From a checkpoint of a small multi-label image tagger.
Data: trained on photos of plants and fungi (iNaturalist), 90422 training examples, 15.6 epochs.
Rows from block 12 of a small multi-label image tagger, named by matrix and row number. Rows with one number belong to one neuron. Each number is 200 + 30 x the weight over its row's rms, rounded and kept within 0 to 999. All counts start at 0.
After each neuron's rows are labels from the 100 images, of 14976, where the neuron reaches its highest value: "strongest on" is what is common among them. Only what is clearly more common there than usual is listed. The data: photos of plants and fungi (iNaturalist).
# fc1: MLP up (model.blocks.12.mlp.fc1.weight, 768x192), inputs 0-191
# fc2: MLP down (model.blocks.12.mlp.fc2.weight, 192x768, transposed), outputs 0-191

fc1.53,185,159,239,200,211,133,159,183,252,228,222,155,145,215,225,186,194,200,239,180,147,171,191,215,224,177,163,228,215,175,207,177,238,167,159,169,188,200,206,193,189,182,194,286,194,219,257,181,163,200,198,178,227,217,177,199,214,238,181,170,238,194,216,167,208,172,157,217,183,207,179,167,186,195,205,145,179,186,223,193,210,213,151,249,206,207,196,187,184,212,145,226,161,190,217,215,229,167,174,187,206,189,200,181,220,213,196,208,160,198,210,187,218,209,258,165,222,223,238,250,144,217,242,221,219,211,193,198,191,250,205,175,185,193,201,110,168,216,187,248,221,226,208,182,199,218,200,226,185,167,158,182,251,213,208,176,215,229,224,236,240,282,256,202,220,186,204,160,222,212,250,252,201,166,211,212,239,258,249,183,185,173,215,236,197,218,219,215,137,169,186,110
fc2.53,147,208,179,222,203,238,172,227,184,201,244,197,188,202,221,170,185,232,231,174,214,206,189,206,209,182,192,228,216,187,177,217,230,191,144,173,167,222,247,209,184,210,161,216,159,150,183,166,254,153,190,180,240,217,217,143,190,181,216,187,256,189,163,175,203,224,200,213,202,149,185,185,239,190,142,194,152,222,185,143,221,186,192,238,213,224,222,195,232,161,209,233,168,202,248,156,174,173,208,196,226,183,246,210,226,194,149,176,231,241,182,179,173,172,203,193,204,239,236,205,198,234,228,204,154,221,213,175,158,224,221,188,232,166,222,199,173,184,137,194,229,220,230,143,257,203,227,235,293,214,219,145,215,237,211,182,190,193,181,223,234,261,253,246,200,147,197,211,190,256,245,210,167,225,215,181,196,214,202,216,253,183,164,138,189,215,131,191,198,153,213,182
strongest on: order Ericales

fc1.538,161,161,265,203,182,174,203,228,210,199,226,264,205,169,180,200,252,233,186,234,237,147,156,217,160,187,193,208,188,191,164,181,146,160,171,205,255,183,235,216,185,191,183,181,257,195,248,214,217,181,153,126,175,199,175,233,203,214,208,174,193,147,185,189,225,181,154,207,195,227,173,236,239,155,201,174,199,226,172,210,199,170,181,216,185,217,168,174,231,210,207,193,193,208,137,156,226,237,204,172,171,194,210,179,265,239,256,188,116,193,201,186,185,213,233,236,234,181,242,188,200,214,220,250,171,199,172,230,166,256,262,236,165,181,193,223,140,210,145,170,201,215,206,153,207,182,226,230,207,186,183,169,275,129,223,213,194,196,197,205,224,147,188,207,178,213,185,217,164,199,222,215,183,222,249,192,183,217,194,226,221,211,220,203,213,229,188,217,245,251,188,183
fc2.538,263,198,258,209,166,220,197,198,194,201,186,144,125,276,172,145,215,214,211,184,173,182,231,203,197,262,190,216,163,186,214,165,206,253,234,237,208,214,194,174,243,204,207,243,161,165,181,172,146,244,199,222,258,228,177,204,171,193,194,185,192,179,203,151,212,173,241,193,165,185,217,192,197,266,182,201,165,210,226,213,241,176,264,177,218,214,142,194,226,179,178,168,202,224,220,224,199,184,210,208,235,155,187,154,191,183,175,184,233,189,209,197,189,246,204,179,178,202,129,185,209,193,198,176,188,173,199,202,250,244,124,189,176,226,180,209,196,196,275,202,211,204,223,186,216,199,231,200,170,171,179,204,145,221,218,230,227,234,175,157,165,203,196,192,219,206,172,168,202,150,231,239,273,191,205,183,197,171,196,171,171,150,238,224,267,234,234,197,209,170,244,182
strongest on: order Ericales

fc1.529,192,171,161,179,231,183,219,214,223,165,209,197,231,221,186,183,238,144,170,180,216,239,197,137,198,184,188,194,201,224,142,208,196,144,184,216,173,155,218,217,164,213,144,263,242,183,177,152,220,236,223,209,175,233,168,218,186,213,215,176,192,160,258,229,188,197,209,229,239,210,209,211,184,147,206,195,231,192,193,176,211,192,240,262,226,204,243,183,177,239,209,146,119,187,185,166,258,197,207,239,255,224,195,186,168,202,186,204,180,232,201,192,158,211,266,228,199,192,222,252,232,175,202,249,172,182,211,180,243,186,239,237,209,166,166,249,172,182,209,237,185,194,181,237,197,210,169,197,225,201,232,140,252,141,214,230,211,198,189,212,224,181,133,207,234,201,203,201,252,192,182,178,212,163,145,201,228,188,249,225,172,199,168,226,269,267,194,210,180,199,190,196
fc2.529,268,217,216,224,159,207,171,157,221,160,209,165,210,165,217,206,175,246,192,206,197,173,254,262,215,223,241,200,161,267,210,169,231,195,221,257,182,180,204,180,184,170,273,161,191,240,196,177,188,176,189,169,171,206,213,230,189,248,195,242,129,192,161,218,182,186,174,180,226,222,242,210,183,179,158,187,181,191,229,161,193,238,208,188,206,219,172,215,199,181,219,212,193,217,258,193,174,214,170,166,151,220,154,188,209,231,173,230,258,184,215,187,199,208,192,153,152,193,203,155,250,182,200,133,162,187,234,212,217,186,151,191,196,176,168,198,213,257,202,248,169,198,264,197,223,178,227,205,203,200,180,262,231,210,150,178,144,234,217,210,194,158,178,168,204,169,221,227,184,257,219,206,246,229,151,220,191,195,197,230,245,191,167,267,201,190,155,199,208,209,220,175
strongest on: class Liliopsida

fc1.636,215,194,181,210,251,223,166,217,186,218,224,220,190,182,189,258,246,160,168,255,231,156,196,201,213,121,209,192,192,228,205,239,214,253,199,256,201,202,188,200,231,200,168,175,189,174,196,185,206,175,212,121,178,242,244,253,181,157,213,184,237,183,246,176,192,142,238,171,219,244,218,204,207,245,154,207,188,202,154,235,223,224,192,240,211,156,193,222,221,200,150,179,160,207,176,161,164,196,184,176,184,239,169,256,191,186,192,221,182,192,221,182,218,182,186,192,212,182,176,174,220,186,191,195,190,212,184,180,163,175,188,226,225,246,294,181,200,184,292,174,230,175,152,226,220,199,242,249,181,137,139,240,262,212,179,162,192,189,202,169,219,223,180,206,195,215,182,183,224,208,254,208,187,231,196,154,225,184,226,248,206,211,180,175,193,163,187,176,181,238,200,224
fc2.636,225,187,238,224,130,207,262,221,237,216,211,169,203,174,175,227,208,207,199,213,206,176,209,192,185,142,187,197,205,181,171,213,208,205,153,103,177,209,217,211,227,232,214,234,202,169,231,152,218,223,218,241,280,262,212,171,196,193,139,184,168,176,243,186,184,217,209,214,221,183,219,174,206,183,247,213,164,205,203,180,189,186,217,190,212,248,207,206,159,196,236,234,196,194,223,180,219,176,241,179,178,165,216,202,251,205,154,221,181,188,212,143,259,223,178,212,231,182,220,184,222,252,197,207,158,227,206,218,191,207,216,202,219,228,210,126,172,236,178,245,230,206,233,175,203,220,199,180,233,174,196,196,163,202,168,255,137,216,213,176,159,216,196,204,192,254,143,167,188,220,246,183,110,212,177,198,149,248,161,189,210,171,242,204,219,217,219,167,184,197,128,169
strongest on: kingdom Fungi; phylum Basidiomycota; class Agaricomycetes; order: Agaricales

fc1.403,161,206,212,225,200,148,203,259,161,227,193,220,211,202,251,194,154,176,170,221,267,171,188,204,210,173,208,225,199,186,243,186,205,169,218,255,187,191,194,182,153,245,271,188,208,245,232,204,183,250,153,225,269,208,213,163,175,222,166,236,163,198,156,238,198,178,208,178,170,173,242,171,234,199,181,161,159,200,215,182,198,202,217,186,224,191,214,168,188,177,209,216,143,160,214,220,176,220,147,182,230,240,191,178,153,160,208,219,274,238,212,197,216,193,164,178,204,213,225,210,207,156,229,181,190,256,146,195,183,253,200,224,229,243,173,188,241,172,177,129,223,209,172,168,230,236,224,229,211,248,232,230,201,156,202,212,253,215,252,220,181,166,161,207,217,158,200,211,226,182,152,173,146,200,178,216,192,252,194,162,190,242,230,189,162,175,187,189,170,209,180,206
fc2.403,182,241,188,244,209,166,195,184,220,200,212,151,200,117,216,205,165,219,190,257,166,180,163,197,185,245,219,211,206,225,172,171,116,212,135,220,225,154,191,232,153,189,213,266,214,198,204,198,162,175,232,173,160,187,221,209,209,152,170,150,223,206,215,200,188,210,224,219,230,158,223,214,155,210,224,177,233,212,212,243,147,207,213,231,142,154,229,209,181,128,173,260,192,151,173,216,190,202,190,226,238,205,147,224,217,213,210,190,178,186,145,172,190,261,219,196,200,163,210,161,256,190,214,210,189,213,194,154,240,215,199,214,257,254,188,194,201,232,208,232,190,200,195,203,211,209,240,224,230,211,209,198,194,170,177,221,182,215,184,222,179,237,183,201,204,252,254,226,150,164,192,176,168,133,216,219,182,216,277,216,198,227,233,205,207,234,247,187,202,165,178,191
strongest on: class Polypodiopsida; order Polypodiales

fc1.222,200,160,248,172,201,182,293,253,217,218,194,124,202,202,241,186,201,180,194,214,211,187,198,175,244,184,259,214,219,240,178,220,185,224,192,192,163,269,213,214,166,236,225,228,255,188,203,253,201,193,257,161,200,250,205,230,229,217,188,171,170,188,166,203,168,194,232,166,206,158,217,177,185,228,201,180,227,197,187,175,170,222,209,225,229,202,207,199,186,225,205,264,202,188,162,171,162,191,169,210,236,163,183,146,131,177,168,243,176,218,155,200,217,206,191,134,184,153,200,241,203,173,144,214,119,182,209,169,182,207,167,192,218,197,202,213,192,198,223,176,240,137,183,207,188,156,256,204,232,199,182,170,235,197,241,163,187,197,172,231,199,239,235,154,210,155,184,228,257,230,181,211,215,221,231,217,231,189,214,136,214,231,203,226,246,189,207,226,189,186,211,185
fc2.222,245,221,140,247,227,147,196,191,208,222,141,145,167,167,189,224,244,191,189,190,192,220,192,278,158,206,197,206,228,165,244,196,229,261,208,176,219,149,228,136,219,219,200,235,199,158,166,204,227,204,178,229,208,193,215,217,236,218,208,219,237,217,266,139,204,193,195,134,214,214,233,213,231,209,215,179,181,166,220,242,255,185,185,205,187,228,110,233,242,170,200,178,177,219,176,176,166,244,172,222,238,221,212,183,218,158,203,181,206,217,181,185,206,236,165,201,223,187,211,176,157,209,248,180,191,190,246,133,151,173,200,189,240,237,204,183,204,232,165,199,190,245,245,232,198,220,176,132,183,173,177,232,227,150,184,155,213,212,209,213,211,212,172,213,250,198,200,216,157,210,214,178,200,222,144,172,195,232,201,242,192,217,165,240,220,198,179,165,173,187,188,208
strongest on: order Asterales; family: Asteraceae

fc1.162,207,172,218,279,203,179,159,208,172,167,214,230,228,187,142,252,205,189,230,222,184,167,226,180,219,258,152,195,184,194,246,232,222,181,190,214,187,147,176,232,180,173,215,273,201,194,187,156,205,194,185,127,151,148,219,170,237,266,177,258,205,177,220,225,216,192,251,207,149,204,169,207,221,227,224,170,198,245,245,206,222,157,211,189,202,204,169,182,183,240,190,251,208,214,187,166,159,204,218,168,197,228,194,239,156,231,186,233,207,241,150,163,203,150,200,171,160,259,198,205,235,193,222,212,232,204,149,144,211,211,233,203,148,187,222,224,198,201,181,163,206,248,198,186,163,215,194,203,157,217,193,180,245,179,263,159,230,244,222,220,192,169,225,234,196,157,186,220,221,205,228,214,198,223,163,160,225,208,131,172,199,196,243,175,196,194,193,203,173,195,217,223
fc2.162,173,206,191,181,221,200,205,169,224,216,213,226,163,231,260,156,201,227,204,235,209,170,166,215,195,174,216,174,197,200,216,222,134,277,209,153,184,199,197,194,238,214,182,180,172,213,180,206,149,232,197,203,200,222,141,191,187,257,213,151,198,239,194,207,199,219,174,196,214,156,217,161,162,172,170,267,177,171,224,235,184,273,158,205,200,222,248,177,205,218,246,181,160,212,220,255,228,228,175,212,166,216,206,242,228,223,214,152,207,190,202,202,204,240,237,192,204,171,223,165,190,186,186,228,188,181,186,255,140,202,168,163,199,169,222,214,181,180,186,231,170,154,196,186,204,238,175,193,201,210,260,157,157,240,212,265,224,180,133,201,182,224,183,170,177,256,145,213,246,210,187,270,199,174,198,221,201,196,156,202,184,159,150,158,198,273,240,214,189,212,224,205
strongest on: kingdom Fungi

fc1.498,180,188,196,186,226,157,184,196,199,199,220,215,186,163,192,150,219,165,199,135,178,175,180,177,230,216,238,214,238,214,196,199,160,196,225,235,226,259,162,230,240,215,202,197,188,181,182,205,235,202,156,258,180,174,219,238,147,243,204,271,166,208,186,171,182,176,154,202,249,183,206,195,209,186,242,197,216,179,236,176,203,226,161,138,191,207,256,212,175,203,159,247,201,158,212,179,180,187,236,236,159,255,166,168,227,215,230,219,206,148,250,224,182,254,246,185,206,216,258,217,146,220,155,197,213,221,199,213,173,192,129,160,182,148,216,216,248,229,213,222,234,230,186,179,173,173,183,246,155,170,155,213,211,197,218,198,222,157,218,243,244,153,159,173,200,253,201,236,202,228,158,179,175,193,182,201,213,231,210,205,239,176,223,210,189,220,174,208,145,163,182,241
fc2.498,179,188,229,218,227,171,218,197,153,221,211,142,220,209,179,160,210,219,226,291,179,181,181,226,174,266,200,150,165,196,212,229,236,234,164,211,229,184,223,240,229,193,173,200,215,181,226,195,204,180,139,226,224,215,195,174,247,111,188,195,216,219,177,204,186,278,223,203,217,226,178,196,179,270,188,168,253,141,192,237,196,220,154,223,173,126,233,232,203,185,165,185,203,198,222,199,234,208,217,217,183,195,203,181,180,191,157,156,202,180,139,234,153,175,230,197,231,216,140,175,198,175,218,209,209,167,165,191,220,193,224,161,194,174,187,235,191,204,227,181,227,222,116,217,191,178,210,175,190,198,240,202,210,163,289,195,195,191,177,181,171,225,159,192,229,200,211,256,215,223,217,236,212,202,185,229,134,217,193,191,213,211,202,218,230,173,204,177,213,167,256,222
strongest on: kingdom Fungi; class Agaricomycetes; phylum Basidiomycota; order: Polyporales

fc1.520,185,129,242,200,233,185,209,194,193,199,268,149,235,243,187,197,259,244,171,230,216,221,206,165,183,159,198,128,187,223,198,150,198,173,231,263,192,226,160,220,210,193,181,238,171,251,236,171,231,225,216,246,230,183,236,169,215,157,177,139,232,237,262,171,187,237,207,221,163,219,197,188,162,220,204,144,149,206,228,236,173,235,162,203,180,176,227,236,167,171,190,190,116,217,161,183,195,216,213,212,180,232,195,234,218,218,191,212,203,201,188,193,174,187,223,215,202,183,200,215,219,204,178,191,200,203,231,181,168,219,225,165,280,241,266,155,187,155,190,199,217,198,158,177,229,202,217,171,208,220,201,187,204,257,185,241,222,218,222,228,239,162,175,143,148,169,188,204,192,228,222,165,185,177,195,191,152,225,180,228,219,232,207,156,224,177,179,235,197,175,197,203
fc2.520,204,262,216,221,166,263,198,208,184,207,218,181,196,167,234,193,251,151,189,160,195,199,144,210,230,229,194,200,271,195,172,211,207,187,196,179,139,199,189,142,253,230,205,176,208,175,191,214,159,146,191,189,182,227,159,244,125,214,214,198,236,189,201,234,173,174,179,220,224,147,215,239,207,206,176,217,232,195,135,206,248,185,226,160,213,198,197,195,178,223,223,228,265,162,237,188,206,168,213,267,170,248,187,199,225,231,209,226,187,182,188,195,187,193,232,222,184,173,203,236,217,164,199,228,245,212,214,189,225,174,181,218,105,179,213,177,187,202,242,206,184,236,278,218,173,217,193,273,174,149,207,199,212,209,246,134,187,167,189,168,228,152,169,173,191,246,189,193,196,171,193,195,180,183,228,192,229,187,174,142,216,214,232,208,191,155,196,175,197,237,217,217
strongest on: kingdom Fungi; phylum Basidiomycota; class Agaricomycetes; order: Polyporales

fc1.318,171,202,204,180,194,240,143,121,236,193,171,232,193,216,155,206,180,177,220,190,199,132,198,253,203,232,186,213,199,122,229,179,192,145,186,198,243,240,191,183,184,181,176,157,187,269,201,192,220,219,162,215,192,206,196,207,223,189,201,158,253,175,195,195,164,175,155,254,202,229,163,166,212,252,189,233,224,219,207,215,203,223,178,191,158,211,206,173,209,191,230,199,172,186,227,145,236,218,148,212,233,168,189,157,201,166,227,209,189,257,195,220,163,235,180,192,224,223,237,195,219,177,269,235,233,237,210,205,208,211,218,181,219,199,186,227,189,249,224,151,214,212,201,186,152,204,205,162,154,182,243,195,200,215,227,199,298,220,186,172,270,208,200,189,237,224,246,140,157,175,235,198,209,216,155,176,208,200,161,174,202,222,216,199,157,188,203,227,173,225,242,148
fc2.318,212,199,172,170,267,226,276,170,147,228,182,207,256,258,211,159,222,231,224,166,199,216,229,185,191,252,182,179,197,244,230,191,220,242,167,141,203,204,197,154,205,230,181,223,221,212,202,199,234,179,229,139,140,182,159,191,181,202,204,184,170,185,220,152,253,159,209,212,181,167,222,235,186,146,212,211,176,225,244,178,165,212,236,210,179,230,202,238,194,187,239,169,224,215,193,151,185,213,200,191,185,180,259,225,162,162,197,181,206,177,198,227,173,295,233,198,207,178,178,180,153,184,199,228,189,187,198,201,201,178,226,203,241,179,189,205,229,159,194,206,189,212,210,248,172,197,205,157,210,190,194,281,216,259,166,191,174,154,220,273,261,187,159,161,191,184,176,172,205,178,183,138,235,167,188,156,209,182,166,214,239,197,231,214,212,207,229,226,181,215,203,197
strongest on: order Asterales; family: Asteraceae

fc1.154,194,123,206,227,156,228,210,204,199,204,190,215,216,178,200,169,152,155,244,147,181,220,255,218,228,188,150,239,218,205,232,198,178,149,217,187,178,154,189,189,157,171,195,172,224,230,130,205,223,191,140,188,237,252,217,177,228,215,236,232,149,186,212,274,193,211,202,211,260,225,237,245,231,236,211,170,185,202,163,186,198,158,202,206,179,215,227,170,241,186,143,269,187,212,215,167,229,195,220,189,177,213,180,207,213,224,165,237,170,182,233,244,206,170,224,187,171,186,157,116,250,152,224,207,216,194,182,200,186,216,199,150,237,177,243,214,202,214,216,161,223,166,211,188,221,194,171,215,176,196,190,247,254,195,213,239,244,169,200,192,149,204,184,178,212,216,162,220,182,166,188,218,233,197,231,242,200,195,185,186,183,176,141,195,184,246,229,171,231,219,236,249
fc2.154,187,218,231,179,205,197,219,201,204,211,212,219,173,248,221,207,188,189,190,176,164,179,144,195,199,180,218,194,215,215,226,188,183,225,194,205,213,201,185,195,281,241,223,235,172,211,249,161,141,181,223,242,196,157,196,138,206,209,158,192,215,198,206,139,204,185,204,174,153,175,154,170,143,149,203,248,191,200,164,183,199,194,202,210,267,209,196,271,166,257,222,159,260,215,216,277,198,225,215,166,198,199,197,199,162,237,216,150,230,198,164,169,201,250,171,215,214,227,240,238,184,224,184,176,215,168,209,178,201,180,232,223,220,256,221,192,232,212,135,208,173,231,168,154,221,191,204,150,200,204,261,187,175,175,231,205,122,185,230,181,223,185,245,157,195,209,217,203,227,225,202,212,184,195,143,167,175,188,259,241,213,220,261,151,219,202,189,202,151,191,187,195
strongest on: class Liliopsida

fc1.223,161,203,195,158,208,247,163,223,208,262,238,198,179,221,201,217,176,252,129,176,187,191,182,191,227,192,150,194,229,195,262,176,192,212,220,203,168,221,187,252,167,174,183,199,270,178,144,181,170,213,214,197,267,248,208,215,194,181,232,208,210,215,194,185,235,199,195,213,176,147,196,191,237,245,173,204,185,206,190,212,163,143,180,165,177,190,202,152,230,182,232,209,201,225,185,271,197,192,212,211,163,225,228,147,149,199,204,265,208,224,178,215,215,214,206,200,207,191,224,223,274,234,190,179,203,135,188,182,203,147,195,223,220,216,148,222,223,190,233,203,221,235,217,242,215,143,246,122,170,167,189,224,194,143,227,187,187,209,229,219,177,206,174,216,200,197,231,190,189,145,211,208,251,223,178,189,140,161,176,264,206,196,208,181,178,244,208,240,229,185,159,186
fc2.223,187,207,187,191,226,236,212,190,193,232,277,155,139,181,208,216,236,163,241,184,241,230,199,214,212,243,250,145,182,215,191,235,197,235,159,245,164,241,227,195,234,157,213,132,240,215,177,245,232,182,198,207,245,215,176,197,236,196,153,136,188,167,197,221,255,203,182,192,169,170,170,205,204,186,176,185,242,207,231,167,148,175,204,215,211,183,248,135,172,154,203,241,199,219,207,245,199,210,211,175,172,216,202,194,156,226,178,181,183,176,157,144,239,193,223,248,186,170,232,179,215,178,289,200,168,163,203,190,177,209,264,224,263,216,218,173,202,191,216,245,214,181,178,199,219,203,214,216,209,185,178,163,171,198,219,206,241,173,153,193,182,169,190,227,130,220,241,187,189,225,236,201,214,156,175,193,189,221,194,178,236,238,172,220,212,189,201,145,210,204,151,197
strongest on: class Polypodiopsida; text has "fern"; family: Dryopteridaceae

fc1.210,183,196,246,243,176,192,226,185,175,263,152,233,161,133,236,220,244,178,175,146,180,232,153,217,132,216,173,171,237,219,209,224,209,268,249,205,189,225,187,189,204,117,188,187,227,199,202,213,196,209,189,179,191,252,211,230,217,258,168,199,160,201,142,180,157,190,233,189,212,184,145,153,196,187,223,231,216,181,220,199,213,230,249,227,173,218,212,170,221,168,190,204,159,181,223,237,208,134,181,174,190,170,232,229,236,189,261,253,198,153,185,204,190,188,165,234,190,162,208,186,243,191,146,186,223,231,162,185,243,226,226,204,234,183,209,178,173,209,210,211,150,210,234,155,208,184,249,222,161,161,198,197,194,194,187,168,218,266,211,203,242,242,178,210,259,216,157,243,187,192,200,164,202,176,199,209,131,209,189,186,206,202,217,223,222,194,194,242,186,188,201,190
fc2.210,249,184,194,167,254,189,154,180,200,172,210,236,214,170,162,226,161,198,220,218,199,239,181,192,176,179,230,161,183,248,187,137,220,151,190,177,187,215,198,198,225,231,186,146,216,188,215,220,199,168,230,216,265,220,204,195,152,238,200,200,227,212,211,228,210,160,148,220,205,237,215,191,203,218,170,223,222,234,176,174,141,235,183,139,201,159,221,205,188,216,227,225,238,218,212,191,193,264,255,217,200,237,177,243,198,135,167,145,188,187,210,188,152,230,221,236,159,208,149,228,235,228,198,191,186,172,204,234,159,133,156,231,230,195,213,244,187,192,222,229,226,194,244,209,234,198,156,155,193,194,187,152,213,153,187,244,223,143,211,246,188,170,224,153,184,187,243,211,149,213,185,208,157,226,218,273,231,197,230,217,183,237,168,175,155,183,197,176,211,229,214,212
strongest on: class Liliopsida

fc1.100,193,153,196,193,207,178,212,184,201,218,179,162,194,119,213,202,191,223,204,187,214,196,137,195,193,198,164,149,216,192,215,224,186,179,207,174,172,200,205,230,176,210,221,208,198,235,220,216,181,255,150,176,193,270,159,203,195,211,190,193,210,173,151,201,240,181,194,227,213,210,262,259,244,206,259,154,184,190,242,185,211,158,197,212,238,148,214,196,169,176,179,251,188,189,191,222,151,218,199,128,212,243,188,223,222,222,206,225,184,205,216,262,276,268,264,183,208,182,235,163,168,191,241,180,176,203,174,245,199,204,227,215,206,163,178,201,137,167,254,173,211,188,213,154,169,189,176,164,224,140,225,175,201,259,197,202,242,180,182,218,199,204,201,192,192,223,155,155,201,200,235,192,184,281,228,171,221,205,199,164,193,161,168,216,164,229,214,186,226,256,202,225
fc2.100,197,218,226,221,230,198,226,193,182,190,209,236,189,188,196,154,255,224,208,228,204,216,224,222,221,235,210,195,223,215,193,197,180,199,251,187,158,178,232,165,235,193,203,232,188,232,202,252,173,138,187,274,255,147,194,152,220,172,228,202,168,193,279,186,205,232,210,132,168,238,170,188,245,202,228,202,177,144,145,171,187,206,191,238,225,156,170,208,246,211,245,194,166,229,177,189,243,243,195,211,211,151,186,181,201,238,207,203,218,177,164,219,164,200,234,222,166,213,156,188,241,220,184,183,155,198,184,214,219,184,254,198,161,222,190,204,246,218,166,240,237,209,219,208,175,181,177,231,203,209,160,163,196,160,187,182,183,185,158,226,193,169,244,171,171,164,195,246,184,204,165,205,232,203,158,169,238,152,242,223,155,190,233,208,198,245,214,137,125,166,176,239
strongest on: class Liliopsida; order Liliales

fc1.638,212,206,202,189,140,182,256,148,264,267,216,208,208,162,185,197,175,127,187,196,193,162,212,203,215,192,172,170,159,194,209,245,142,232,178,183,157,139,241,168,224,186,196,201,212,189,159,224,150,243,191,161,212,240,209,198,188,163,164,251,226,156,217,262,190,173,184,181,235,231,226,167,212,241,188,192,194,224,196,224,213,212,172,234,181,249,150,222,217,181,175,241,247,231,195,167,160,197,210,207,152,202,168,165,235,178,213,253,147,265,210,198,235,220,204,198,221,244,198,202,196,226,190,187,239,218,251,186,225,200,158,208,192,200,202,214,150,224,199,162,183,220,196,201,203,177,230,244,181,190,185,234,185,189,223,164,196,213,180,160,231,244,178,220,227,224,228,239,201,179,149,251,189,179,182,141,219,183,142,239,234,156,190,207,186,262,206,235,211,198,211,225
fc2.638,187,158,200,218,276,188,210,195,219,175,150,192,177,182,163,196,167,228,205,206,172,264,209,178,213,183,205,176,196,172,197,226,227,197,255,208,146,225,193,165,232,204,241,217,158,245,224,238,246,140,220,217,192,227,186,203,166,175,219,183,150,186,214,171,197,223,168,221,202,171,181,190,202,198,163,211,204,222,181,200,159,182,235,208,194,155,233,166,219,230,241,238,223,221,222,199,194,201,217,207,239,218,144,251,227,262,160,169,224,155,205,173,222,214,272,198,228,254,213,174,178,214,181,232,199,158,163,252,176,199,213,220,182,208,209,200,250,241,157,214,227,195,193,203,194,198,174,119,187,185,189,147,217,180,200,203,140,229,208,206,124,198,219,171,174,241,110,217,211,217,176,240,169,214,195,227,221,246,208,245,153,162,168,208,229,222,211,172,179,156,215,235
strongest on: kingdom Fungi

fc1.80,207,159,247,171,166,202,229,213,157,159,173,211,203,185,185,209,194,220,222,210,235,206,168,205,213,205,135,151,158,149,225,211,209,244,220,190,211,203,199,213,213,125,221,162,244,156,224,219,210,235,217,251,182,246,192,154,194,194,216,208,181,255,198,201,200,140,158,180,168,180,219,182,173,186,250,204,217,213,189,193,234,168,173,228,207,201,206,132,205,212,181,239,150,179,182,251,198,232,193,157,182,186,120,199,224,182,218,249,189,212,161,265,253,192,210,179,206,179,239,203,202,227,138,207,177,259,222,196,200,193,192,239,159,132,201,157,221,215,296,241,192,204,269,166,187,184,190,243,218,214,215,169,217,191,188,182,201,183,217,189,226,160,220,197,175,176,168,175,209,219,229,180,259,194,184,185,209,251,144,237,229,207,202,194,197,201,199,148,183,204,215,196
fc2.80,210,216,224,235,231,145,239,152,173,229,185,144,237,164,281,152,210,256,157,168,219,207,243,221,190,238,238,208,245,200,207,164,214,171,188,175,228,251,205,181,200,225,229,222,189,203,201,179,199,218,205,233,204,155,199,179,191,180,225,159,132,186,234,244,239,241,211,194,202,242,221,225,267,204,202,239,263,136,198,186,224,233,154,190,192,216,214,229,173,201,172,234,246,184,216,222,165,193,164,220,147,166,209,179,201,182,208,182,148,149,172,229,171,189,212,211,197,255,126,192,164,207,236,192,194,238,169,232,223,127,276,205,168,217,195,181,172,193,172,167,208,149,214,199,169,207,162,199,196,199,171,225,173,187,243,151,162,197,198,203,206,209,211,158,210,215,211,236,224,196,180,227,161,220,205,178,220,204,261,209,192,214,169,184,210,194,183,165,168,199,199,197
strongest on: class Liliopsida

fc1.205,167,201,161,198,229,162,201,205,231,165,191,171,152,211,132,184,207,237,148,218,184,178,188,222,196,182,231,196,234,166,216,238,193,233,158,185,215,156,249,227,239,167,164,127,191,203,216,186,154,194,224,218,206,246,258,197,173,185,253,228,236,219,204,200,191,161,200,213,210,169,217,172,176,206,208,174,237,166,195,227,169,141,209,190,206,128,249,188,194,225,168,190,145,194,199,182,175,157,154,184,156,191,176,184,232,256,238,224,178,138,182,200,197,185,189,242,243,186,207,206,181,209,186,166,170,213,136,227,177,252,209,180,209,173,229,217,213,251,191,208,212,227,220,244,226,227,206,230,197,211,169,191,186,165,216,255,242,186,264,205,174,197,218,236,177,198,201,206,196,201,212,175,186,246,207,101,235,212,197,243,206,193,238,216,210,250,181,227,244,238,250,212
fc2.205,213,218,235,208,181,189,192,177,239,201,226,231,202,158,188,195,216,231,199,240,220,183,263,224,186,184,166,135,180,124,204,179,239,264,186,197,167,209,200,209,222,166,195,251,249,194,205,187,233,156,190,169,237,220,194,241,181,176,203,219,163,203,253,162,184,200,248,208,174,181,208,206,212,223,214,169,262,180,137,179,238,203,156,212,148,199,158,156,208,192,238,166,214,253,139,226,154,227,162,188,235,221,207,200,222,215,155,201,211,238,212,194,215,196,183,190,212,154,213,234,191,191,214,189,214,207,246,134,212,199,206,180,195,229,192,210,230,231,151,197,267,199,221,209,169,196,237,206,184,162,172,183,254,168,227,241,194,191,195,200,193,253,221,255,216,168,172,173,185,197,169,220,146,192,209,196,163,239,230,171,168,208,174,257,214,240,176,144,236,160,178,132
strongest on: class Liliopsida